A small masked image model, trained from scratch: encoder patch size [4, 4], batches of 64.
Rows from block 0 of the decoder of a small masked image model, named by matrix and row number. Rows with one number belong to one neuron. Each number is 128 + 32 x the weight over its row's rms, rounded and kept within 0 to 255. All counts start at 0. Numbers have three digits each. After the name is the row's rms in percent of the matrix's.
After each neuron's rows are labels from the 100 images, of 14976, where the neuron reaches its highest value: "patch colour" is the nearest of a few named colours to the mean colour under the peak. Only what is clearly more common there than usual is listed. The data: photos of plants and fungi (iNaturalist). In brackets: how many of the 100.
# fc1: MLP up (decoder.0.mlp.fc1.weight, 768x192), inputs 96-143
# fc2: MLP down (decoder.0.mlp.fc2.weight, 192x768, transposed), outputs 96-143

fc1.403 105:093129127090078080097143093143146088167127076185153150113102119129193091149116102171122123163123082096209085096143109195124149110148153128163159
fc2.403 107:109062124147141151159151138123130186088092126141111097203076137152145139155138140054146107115170150155114171111138108117113097102108125183067081
patch colour: black (27)

fc1.24 118:139144134139123160152106161167138110127168102189101118092068179111134130089088162128106115155057102106101096128060123102110091133156125123165125
fc2.24 120:097111115142113116104143113140144120148156102083151153101095105128104135121066155131114124168139182140160069143138105204087058173095111123113131
patch colour: red (51)

fc1.230 101:100156154128115130145074153117095068120164109114190114123136143180095104114127149157104106131096111107136143082146131194116132113144201098132139
fc2.230 106:108164133139143116159158145127104180145164137105170111148145129119165106105148174107111109142104069119093160101159126127110094185143178079129110
patch colour: black (25)

fc1.44 082:087077124171168172164154206151117130101145103134108165148168035181137128132191143160101135115190089100119137075133161143133196148164133148091107
fc2.44 095:056182121162158212099061098113184063112132094126136156143101100204149086121133102153120125122152115110220129119115123160157172148145114134113094
patch colour: grey (81)

fc1.297 104:113112117097125129162137161057108106131134096182172097098167112125063120125134152122173111141105103097064157097157112108130142182100190142158097
fc2.297 112:106188148108100151114124164125103145163113118084177121089177127118097105154165135154165138105070136062083164158150150148148115167149193112120125
patch colour: black (99)

fc1.714 095:138136161182139203123102125148120091104165073138149109120124176095118087102093174186078120170169092083142125127104140135136097173125139097146123
fc2.714 086:092128100118154098162191124121103234131151188160129088107161144154176125125072134189114085128148124144157147097081146100129126179185164097111122
patch colour: red (38)

fc1.458 110:140109102140154129095189197151125124119151127155125141146128122160102168172113142159107183151111114115132157136183201104215143117205116148105133
fc2.458 116:105147144094157125135092114126146115122161167088139073097141044135136125086160191125124131093107105171077066099102134129106148178099121105144088
patch colour: yellow (30)

fc1.352 092:155130154144098096160139125113121102099108090195139115123176146126098087185147121156116126118106062090160114042146151102123103150111163083140105
fc2.352 083:156095066098159092105172087143146185114126174104089069117132093146139103149111099100124156122168166180129152179086121130133201117094108121113088
patch colour: black (90)

fc1.356 092:184125158101143205158199059146182084120142101160137187096176073163150131127093112123121127126145109119186139065094138147158168081069135084163139
fc2.356 083:097107100115116125165151143131163181123155153104100092131095084148093185161144105097130139101164140154169122235239126077118178094112100138045112
patch colour: grey (76)

fc1.31 100:165155166128103100128094163153119061138152105163093157132177150126123131165147165132097093131117081090110145129124124083137140129093161139213111
fc2.31 097:140110095136140098123112103137121173157104121102095170121150146126122102133124133145118092137146142197142130125063148173144125171058087128127121
patch colour: white (63)

fc1.453 070:106121106125148125183110103152132122000171124185096163100127105131185162089099143180094138157107149139160145127100135177090154162122037153165122
fc2.453 073:172078142102099150114115161146133055099131063098092143160134129121172100131117153168107118138137104000099146124136124124167126162128144154203171
patch colour: pink (28)

fc1.63 103:133139154157111177118100155086165124150073100075171118154154115155140131121154128162158110154146121108123125132141110090154147170083116176120121
fc2.63 114:134165148139076135125108155132112080199102082132154130119141118087057127118132137082137148150113114041092082117081115128102103160102124123152128
patch colour: green (29)

fc1.117 084:116139146126161144170140133138099099098153102095077128134134140171171129138104205139113109168132082086122128129110130178078113138170169086175134
fc2.117 074:092172128134105164151159128145088194161135138115158076099108107137133114130113123126134126149158150093149118147101101105064128124099101135080129
patch colour: purple (40)

fc1.417 109:139127139112161133179117140147117123144134120190128093097103113126129138089112185088130072132106121113107102141040129143089139103136152109157108
fc2.417 114:157150114140140112156114102130127129159150115126195081086068112105118161132134193096134127128163111088150054145149141120098148157115106127113109
patch colour: purple (59)

fc1.137 105:153134119133143137108112201085128111092125103090094154075155114131179091145137138151108131144073085097106064085117168121160163124106105158127148
fc2.137 110:078128121203104111101148140116179153128150143128099190135093174127066118134148069121102120125093218174126135093149089123096089133151118114095145
patch colour: green (60)

fc1.698 112:143153137110109172134090116156061098132177084123099144099028162104149063131130183210124110138132103083094104083100134120170131070069130119151139
fc2.698 117:097177148076137100173189115148078176130185128076193191096102199095065074139093180105107152136104148133139132075175094171152144143052115105100154
patch colour: pink (25)

fc1.682 111:133103089143163151144112091107114138078132105125130121121105099144145100099127103096139098127062135116140096155078158173138129130126153087112122
fc2.682 115:111115115140090159060113130137122145128075104069163145105118132101126110101170141107150112076161113123102145125089229122148201125108134123138152
patch colour: black (80)

fc1.767 088:084047143167149180154124162075117086173148098117152144159167156182107140111160180147153129135137085097142111090092156129144115158145195127156131
fc2.767 086:136168101136108248145163134172117129151094190175149118097121122159125111123107101114100133108164149111120107164171117104085105148168075165109079
patch colour: black (35)

fc1.51 090:146101152130145165141080130114137109154127086089132120127094129160169131127129127150172081162145095108171132153061172125177102049103176124146175
fc2.51 096:096133135117124110164139079130165133147113136112162167144111121101090118118198107086134142024130153138096113114168182109118200171125116136162122
patch colour: black (43)

fc1.561 100:143130151113112111123087135139125105132112103151142128125189153107111113160124163138123143167106088102142105130144171121132150154199136160246206
fc2.561 091:117135138134182138103135108137145136096168097092117179143114141141151102092105088155130109117117106122156130112166113154120115188094162140098100
patch colour: grey (74)

fc1.143 082:160126126160114134126052160156149099148103095159145162102109156118117087144087135179100122155142100104089057136119172121107143122200122134159181
fc2.143 051:167055099153122079113140168121115066133085037154145117097103143117085153149117147153130180170150135056181041156156144120125115173175126145110109
patch colour: orange (32)

fc1.619 124:187232212236211131083064082076052111052052133099119074134117110112125106126140129096114132116156145155100132119139119132121119119084095085132115
fc2.619 121:255140171164117100074166166144131067068106059144098153140097127120213120133126127123125120141128099092034156132151151121148133143138130110168047
patch colour: cyan (27)

fc1.657 124:136130123134126151127164210110118118060132086136158115131195100139142151218144153103117168136094096085137120054188186145126177184127121143066145
fc2.657 138:137140163147149138105097092116153152113137156152079133133102181073148108103056062175152124163156189160131153090084119153154083107119125109164115
patch colour: brown (63)

fc1.353 084:171130103188130172134148154116139100114158109132134178119123157120149151139121079165106165095129095100110093121172129114181101168133102152116099
fc2.353 078:169115131157091107091195115129122122164110219137085103146136108070082169120094140066131066128164150078090104169156129072158107059102153112119156
patch colour: yellow (31)

fc1.414 096:147112137111123113149097095156110110142116110132158060118125124073073129102157195082111110160116107122098119158051147112110130114062120115170102
fc2.414 079:127114109120142119089112136150130142161122136145186143124111133117097125143112210108110159158160133113086071130117117171130119197138111129093097
patch colour: purple (41)

fc1.428 119:131114135116134144126151132117116141136131144121165135106156129129121133098120145109141133141140151141103142120118111130126122148126140143104130
fc2.428 127:042131135139139055091023085115119065091117094126146146146154133153157109154135135167130164145123093155198111123134144130119146153146127119196039
patch colour: grey (76)

fc1.415 123:061067057109123080064089080118046085097115092137139106092062165127129107175092147146114124129151087104155083059110179174134116129128151098143122
fc2.415 128:141083124133140157066182137102122085105058123084170117116142131103192107206125160111181148123133102157070121123173156073140130069102111091128111
patch colour: pink (27)

fc1.317 127:160139141128101110167127094143121082128115081172159157146177174114110122146149095155113114146174054078156106096123149092139140115125179125208128
fc2.317 124:146069107147148096132180133129092102134075129136106079156169033086107143121143153075139142148174157110076139131090115114142175127134160119130117
patch colour: cyan (76)

fc1.98 075:131178134123076110115108148142122097136130095117172179121172087121078134194115087105133098143085092099162125158140130161127147117158116149130140
fc2.98 070:154121131158124140156230097123133231153120178153129156129123142148146122125154060136144125081123207155118114197089103150111129112125108141081125
patch colour: grey (74)

fc1.371 082:098052155199154154124134167144096119152140079171062135171088180153151104123112143126122116100165100090135107153132136137110149096196122121135120
fc2.371 085:023131077108107226104115091142206069156138170081190116073114142123073114146100136129100115154140126142170102105132138077139102105089125125100150
patch colour: pink (40)

fc1.127 094:138127163183149162144061180127068113108131074149174111107141192089177113132118149164108098138038094083068131120156110073123114096123130119179147
fc2.127 080:046126086116116133136135124157175186185124163105136097147131122139141088096089090153119115146103197178137132168131116075104067165155177124137130
patch colour: red (46)

fc1.676 091:124140120127073128108043161085160120131142100106145187098171154091141127113214190152132126141052101121060116151095147086162097113160129140163157
fc2.676 067:117045089143158112118159151155131199177078212117142156102099123116139129162148128121114145119170141161128178172125121099163152094181140139112104
patch colour: brown (84)

fc1.314 085:147228150093071099076123164131098110105107111106184206149128039167082130122127113217123151124149097098123085128128131184158135105090143167124117
fc2.314 082:108072108131127023167201140148118178129163129108165098110119100071136188128118115114136131171106105099190095159099121088115144056164139174114123
patch colour: green (27)

fc1.23 091:173145170149136179114147146148125100150094069180113170131150168164146135141120164171121111171130087074150081106145133107181130162095153123147147
fc2.23 072:146091104096102120106156134137113201140096159172141107076186163079180102139146144114108097140112145136156170107150102103104089151104090083097106
patch colour: pink (39)

fc1.720 094:141128137138155142199145067173132122081189114207127090135072126103119156163090107096126179139137119114194116108099169144125095136122114118154109
fc2.720 092:101134148103073113138180144074149174150115149107112152146145099144103067173172067150136136076123199094125138147152131089146089092158125157097211
patch colour: purple (29)

fc1.183 075:194138065072058136151161119129142092100123106113163160131140100200135081184118083184104140159154105092120094083120126165132154097117119145152158
fc2.183 054:145128135153181029143069107150071140185164101094120088156084120120108124109114152111126140169146108109192093127154098100163052120114150077146174
patch colour: green (63)

fc1.728 093:169139147144105092122090126130076114073098103082117101114175104110130153184155164131044117132125104114122135085134125095108141128113092095091048
fc2.728 091:127140071157129114129105117167105093150147161157130153150057126124121128155139099112084143125093079113040065170124123094085185133148101148145107
patch colour: white (60); pink (29)

fc1.318 096:147144141143176153129132096100155075095097108157079105109124103178159146201131151093116108187153126078168140082140142184116148154139127110146130
fc2.318 091:149126160129144118102145167112098128143157150113127136091076169126110140154129113148135129141114163139137129100134122109105105139141115123028108
patch colour: purple (31)

fc1.212 105:151134110160085143129104158087112127152062124131126131142134083141116071111159174122170116206113102118123105168117247131116130135188118137121133
fc2.212 115:113142092154100131186133130148055167144121164121133107140144178146098133096135108108089098165135151137138141123153195158149089167068134089106137
patch colour: grey (75)

fc1.576 091:139129112129186147163134170147127125069191123166053164102107116189193164119089140173106155151121117115198130125126193160125166140164098128176152
fc2.576 094:117125112083149103094215149109167106124169097028105076122118076197149110093139151147115133144133106033166121154100154146120157130136149129116153
patch colour: yellow (29)

fc1.718 084:156077080122101140089120126119118101124113083126173163156101111120165155134126118106115111125100134095034144148134108145125114144155135181151104
fc2.718 075:098218144134128110082065143103105161223091140166086127135109161093077134095109122079128162083150146192157136123138139145134134130090115119088148
patch colour: grey (73)