config.yaml
encoder_arch: "vit"
model: "masked image model"
dataset: "photos of plants and fungi (iNaturalist)"
train_examples: 22605
image_size: 40
crop_scale_min: 0.5
horizontal_flip: true
translate: 0.12
rotation_deg: 5
method: "mae"
mask_ratio: 0.75
loss: "mse"
encoder_norm: "layernorm"
encoder_norm_position: "sandwich"
encoder_activation: "gelu"
encoder_head_dim: 32
encoder_fused_qkv: true
encoder_bias: "all"
encoder_qk_norm: false
encoder_parallel_block: false
encoder_inner_norm: false
encoder_moe: "soft"
encoder_num_experts: 8
encoder_moe_every: 1
encoder_expert_mlp_ratio: 1
encoder_slots_per_expert: 2
encoder_shared_expert: true
encoder_patch_size: [4, 4]
encoder_layers: 10
encoder_width: 160
encoder_positions: "learned"
decoder_width: 192
norm_pix_loss: false
decoder_layers: 3
optimizer: "adamw"
learning_rate: 0.0014
beta1: 0.9
beta2: 0.999
eps: 1e-08
max_grad_norm: 3.0
max_steps: 37200
batch_size: 64
epochs: 105.3
lr_schedule: "cosine"
final_lr_fraction: 0.01
warmup_steps: 7440
weight_decay: 0.03
Rows from block 2 of the encoder of a small masked image model, named by matrix and row number. Rows with one number within an expert belong to one neuron, the router's apart. Each number is 200 + 40 x the weight over its row's rms, rounded and kept within 0 to 999. All counts start at 0. After the name is the row's rms in percent of the matrix's.
Before each expert's rows are labels from the 100 images, of 14976, where the router gives the expert most weight on average: "colour at peak" is the nearest of a few named colours to the mean colour under the peak. Only what is clearly more common there than usual is listed. The data: photos of plants and fungi (iNaturalist). In brackets: how many of the 100, against the usual share in percent.
# router: slot weights (encoder.blocks.2.mlp.router.weight, 16x160), inputs 0-79
# up: expert up (encoder.blocks.2.mlp.up, 8x160x160), inputs 0-79
# down: expert down (encoder.blocks.2.mlp.down, 8x160x160, transposed), outputs 0-79

# expert 1
colour at peak: grey (77 vs 47.7)
router.2,095,229,144,175,253,194,195,178,233,196,155,257,184,195,169,200,143,295,195,139,222,208,201,237,174,299,196,210,219,232,283,263,174,205,202,264,249,193,177,180,200,200,191,203,196,198,177,189,226,222,180,167,95,218,166,195,178,315,182,191,266,248,278,149,205,123,166,232,219,266,177,151,222,199,156,183,230,261,167,180,194
router.3,081,215,138,182,241,211,235,193,240,192,124,243,208,181,171,210,173,228,196,189,213,249,234,253,196,298,153,209,190,207,240,269,198,207,201,260,231,232,128,197,234,156,203,224,187,226,175,214,234,204,214,135,162,223,193,156,207,261,157,192,266,107,193,138,266,181,218,239,162,294,189,183,177,236,177,160,188,186,215,191,161
up.9,115,190,231,207,188,275,224,194,188,211,194,210,204,91,270,230,207,114,166,268,202,189,207,245,154,152,204,195,205,228,149,174,147,147,205,152,173,176,239,167,172,189,227,184,168,234,196,209,166,248,169,239,283,204,234,152,214,200,291,184,120,247,184,213,164,154,267,199,176,186,279,194,233,199,226,227,121,199,175,235,229
down.9,128,191,190,176,223,148,177,231,192,283,230,265,271,236,188,185,219,180,197,220,198,202,225,218,192,229,142,238,236,182,203,273,219,214,241,163,143,185,159,173,167,173,151,215,213,89,237,136,158,216,140,161,219,225,194,159,207,161,164,211,184,178,268,215,202,241,218,144,152,225,124,237,232,217,253,223,255,232,246,166,223
up.10,127,250,200,198,197,170,160,280,198,216,169,212,220,166,133,235,210,142,118,199,194,190,175,233,218,197,288,205,233,213,202,233,269,230,212,185,209,218,162,157,278,135,251,274,239,211,249,200,131,223,273,220,166,204,220,175,191,288,145,204,208,107,179,152,320,178,231,194,197,184,197,231,142,190,200,186,244,180,168,196,161
down.10,120,190,202,202,167,203,224,210,218,134,188,187,214,164,236,200,226,248,166,167,136,195,153,178,224,172,205,242,169,277,236,189,194,184,230,177,153,244,198,286,184,166,167,202,202,234,155,189,262,200,223,254,171,193,192,135,153,194,188,165,249,202,169,120,206,182,246,275,194,285,269,208,169,228,160,230,167,174,210,251,227
up.11,112,273,202,190,220,234,149,181,192,212,227,212,156,180,184,209,224,179,227,260,187,200,201,145,208,180,148,149,220,179,206,182,197,166,164,149,160,209,253,156,160,165,175,152,166,190,244,190,204,181,128,225,213,223,204,154,197,170,243,207,151,254,223,224,196,227,200,236,246,154,352,204,221,182,155,189,223,217,181,221,184
down.11,119,263,226,217,232,216,220,221,170,279,181,254,245,221,169,212,215,202,172,265,220,178,191,266,204,266,211,159,221,204,251,251,223,197,185,179,171,228,189,150,247,152,249,181,165,165,195,190,106,236,181,133,163,184,219,190,183,180,232,283,198,213,248,179,194,221,169,161,208,147,208,180,155,163,210,191,192,213,237,165,189

# expert 4
colour at peak: pink (65 vs 4.1)
router.8,091,161,193,196,219,178,173,144,233,220,181,138,152,186,203,213,202,178,267,97,193,222,197,163,178,198,224,232,166,248,169,160,190,230,262,177,145,203,249,195,209,259,211,237,183,180,252,183,195,196,250,234,257,234,135,200,243,169,248,185,154,168,194,240,335,167,216,137,229,206,133,237,212,195,271,209,223,157,131,158,209
router.9,096,215,195,218,208,199,238,283,218,249,209,244,152,149,186,238,121,132,186,179,207,199,225,216,135,197,243,219,209,205,198,175,211,219,203,232,185,195,217,176,156,226,254,196,236,175,225,194,184,269,192,272,303,236,260,125,282,242,260,197,124,176,193,271,295,157,213,223,242,135,233,206,201,160,254,225,202,185,141,229,190
up.9,115,262,205,210,210,231,190,187,167,207,180,223,159,262,151,227,178,207,210,203,198,197,210,164,176,252,160,172,185,146,227,217,215,209,167,223,226,246,211,145,158,205,158,130,264,186,168,177,216,137,142,127,162,119,185,255,168,87,178,207,244,170,236,176,202,206,145,155,185,211,216,178,177,194,212,169,198,249,290,167,202
down.9,124,216,146,224,201,227,158,222,233,237,152,189,165,217,186,186,199,120,183,235,220,216,211,154,202,219,268,195,188,248,149,133,253,259,181,190,192,281,283,156,244,197,261,134,146,215,301,242,186,179,229,124,225,174,197,216,223,136,241,173,196,136,177,280,223,191,207,205,224,107,250,247,174,199,220,182,223,189,151,156,275
up.10,101,203,181,155,264,169,254,201,245,202,123,191,246,189,210,151,194,212,139,224,271,231,206,310,200,196,91,207,253,184,304,214,138,152,241,216,193,156,136,152,220,176,218,219,167,220,255,177,195,183,179,259,184,219,255,243,222,260,259,177,193,293,201,195,171,194,253,241,195,245,208,213,175,233,179,215,285,245,145,248,191
down.10,093,122,186,146,157,108,212,146,231,208,166,180,196,206,197,258,198,301,313,167,291,188,207,179,206,153,248,171,163,229,139,218,207,205,161,213,208,187,219,200,206,156,185,287,173,180,146,227,244,194,238,184,236,173,200,213,199,209,188,122,251,236,198,173,252,224,200,204,228,237,146,170,185,228,214,174,112,173,264,202,204
up.11,112,287,216,132,205,205,167,168,192,181,183,216,209,219,170,186,250,198,138,314,230,188,193,173,209,255,179,144,206,217,327,233,252,151,212,177,173,234,154,177,214,112,147,143,194,180,189,207,199,184,156,225,194,177,206,179,167,225,226,211,207,252,239,197,195,183,215,232,190,199,296,173,228,216,109,176,229,181,176,220,235
down.11,107,276,212,173,167,192,184,163,231,270,202,200,215,170,157,196,242,207,253,254,177,145,177,281,200,212,223,205,187,161,174,209,219,181,108,159,174,126,260,155,234,155,201,202,157,129,210,217,158,221,180,185,218,175,129,189,204,236,191,249,254,175,205,282,221,192,164,108,295,233,215,240,177,166,144,234,178,203,192,195,237

# expert 0
colour at peak: grey (76 vs 47.7)
router.0,125,149,248,191,177,197,183,151,164,204,142,189,288,276,180,196,208,267,200,206,203,166,185,207,215,189,180,259,194,207,215,237,237,172,184,237,195,208,139,185,214,186,154,227,176,202,151,222,245,160,230,115,79,144,235,305,122,153,152,185,300,185,259,138,196,248,198,178,188,214,160,196,189,213,241,158,215,231,275,221,195
router.1,121,138,214,160,247,186,203,161,191,147,186,238,300,266,176,186,171,367,220,163,204,183,211,212,225,221,165,217,173,223,268,266,166,187,197,247,230,215,158,205,232,184,171,229,188,187,129,216,242,184,239,143,99,203,176,269,181,201,184,209,278,233,206,144,158,245,169,209,205,224,132,141,143,197,226,154,188,208,248,215,219
up.9,089,198,122,148,161,174,205,237,266,134,264,128,165,202,259,143,214,203,187,153,171,286,259,149,188,206,208,154,193,184,198,228,187,227,224,160,225,207,145,198,270,243,228,204,236,168,258,230,238,202,203,234,223,201,147,225,257,195,165,146,219,206,151,182,177,198,201,277,131,236,208,154,195,272,157,150,255,110,142,227,154
down.9,065,274,234,215,156,193,266,175,231,131,183,193,221,171,185,189,205,162,176,196,206,129,278,200,150,199,155,223,130,202,236,172,208,125,146,209,183,196,269,214,202,226,241,255,166,153,255,213,215,243,181,234,226,186,179,220,201,140,236,151,174,217,214,168,195,254,180,224,171,235,222,154,229,214,160,220,166,177,216,207,196
up.10,127,263,211,157,207,181,273,211,206,190,196,174,167,153,260,229,189,164,202,278,176,227,205,215,175,211,149,171,222,160,207,161,206,179,155,208,161,192,220,189,250,98,187,177,233,206,230,196,205,201,175,208,199,197,222,169,217,181,172,193,206,259,189,164,235,195,188,298,219,179,291,287,191,237,124,139,210,171,170,219,213
down.10,135,166,234,182,202,141,188,140,234,258,184,125,208,198,216,170,235,157,268,267,282,211,219,191,219,175,133,177,199,181,177,229,215,118,138,169,175,163,188,169,233,133,213,217,144,195,278,187,196,251,163,186,227,225,159,190,179,235,264,106,220,257,189,266,191,228,228,255,203,201,220,208,247,205,133,221,191,219,229,189,189
up.11,098,210,190,193,183,292,188,252,194,220,248,116,207,122,221,130,214,188,150,219,186,218,213,167,193,229,231,151,214,216,173,196,171,252,150,154,236,199,219,229,189,186,171,180,236,217,277,245,162,235,202,300,231,219,212,141,247,203,267,179,202,137,161,213,212,191,154,174,187,184,277,278,223,223,166,217,278,219,172,250,220
down.11,099,174,240,200,243,211,286,109,223,264,228,158,231,119,254,187,230,164,255,234,181,153,208,274,222,179,166,222,196,171,185,213,159,201,209,162,152,139,201,212,199,142,166,274,177,170,207,171,174,264,189,228,214,238,151,185,197,160,152,157,187,187,228,224,267,188,162,225,150,251,215,236,148,246,177,265,146,186,177,271,246

# expert 5
colour at peak: brown (92 vs 35.5)
router.10,071,256,215,196,179,311,129,213,174,284,215,152,189,141,189,148,253,161,155,242,168,191,206,172,214,178,247,216,218,205,211,171,207,210,194,135,111,243,173,181,136,190,166,177,203,218,272,171,229,204,147,284,252,194,173,177,199,220,270,159,169,176,194,231,222,137,201,215,236,184,304,272,230,186,199,252,249,197,131,227,216
router.11,079,228,175,182,169,268,186,161,161,215,243,153,249,260,166,169,260,243,218,211,203,227,207,170,250,183,239,197,190,173,259,186,257,170,243,100,98,204,151,197,146,267,159,199,267,171,187,166,212,186,77,223,201,214,208,159,194,248,202,148,230,253,223,240,263,190,211,74,168,240,247,206,246,198,198,250,271,229,175,208,197
up.9,102,133,172,197,212,232,225,190,215,132,208,128,254,166,221,201,123,216,210,193,243,237,229,273,166,231,165,211,172,196,235,231,187,211,260,284,228,186,163,193,211,192,148,247,223,187,175,232,263,152,240,202,180,167,241,274,250,191,196,156,186,210,180,164,200,241,202,227,144,255,148,151,184,254,240,157,162,146,189,228,201
down.9,103,188,245,168,174,197,213,163,219,136,214,149,210,192,219,208,204,306,193,237,144,219,194,217,202,167,246,125,155,146,234,227,151,191,198,215,239,129,216,194,232,224,229,309,213,233,163,265,211,170,221,196,236,188,171,213,220,195,141,185,221,176,149,191,176,190,251,253,224,214,187,166,144,291,149,197,134,141,211,215,216
up.10,082,137,137,170,195,217,253,188,233,193,217,180,225,180,206,242,139,251,171,217,184,288,225,264,182,217,175,168,151,185,205,272,202,251,183,241,227,198,151,213,252,149,224,254,239,192,181,217,209,173,232,173,197,177,178,213,255,208,116,185,235,190,145,124,229,229,175,237,199,181,143,156,197,241,161,147,208,125,160,162,188
down.10,055,167,244,207,154,192,165,192,199,230,204,173,244,193,223,190,239,251,231,225,192,204,221,191,216,109,173,155,158,235,213,232,210,256,180,208,117,146,194,197,194,237,195,238,176,197,197,223,211,175,201,145,214,202,197,217,240,76,211,198,181,234,120,187,316,153,280,242,234,266,208,228,146,291,170,204,216,175,226,250,210
up.11,089,161,144,161,228,234,223,191,238,196,207,165,224,179,219,229,136,222,241,218,201,247,248,263,176,221,193,161,161,210,206,224,145,231,166,229,236,132,127,196,248,158,239,240,208,183,174,259,229,179,253,183,159,188,249,220,251,237,147,197,246,233,109,167,243,214,187,203,161,251,168,132,196,249,220,150,192,144,188,159,173
down.11,078,179,248,226,171,231,168,184,195,200,158,200,198,189,296,177,215,253,215,248,187,188,222,202,203,173,212,175,133,161,211,235,145,184,187,205,210,121,177,136,230,212,198,311,171,189,197,286,184,219,233,160,205,186,168,235,210,116,174,208,189,231,161,220,231,163,223,244,205,234,176,216,160,298,158,219,150,111,259,158,172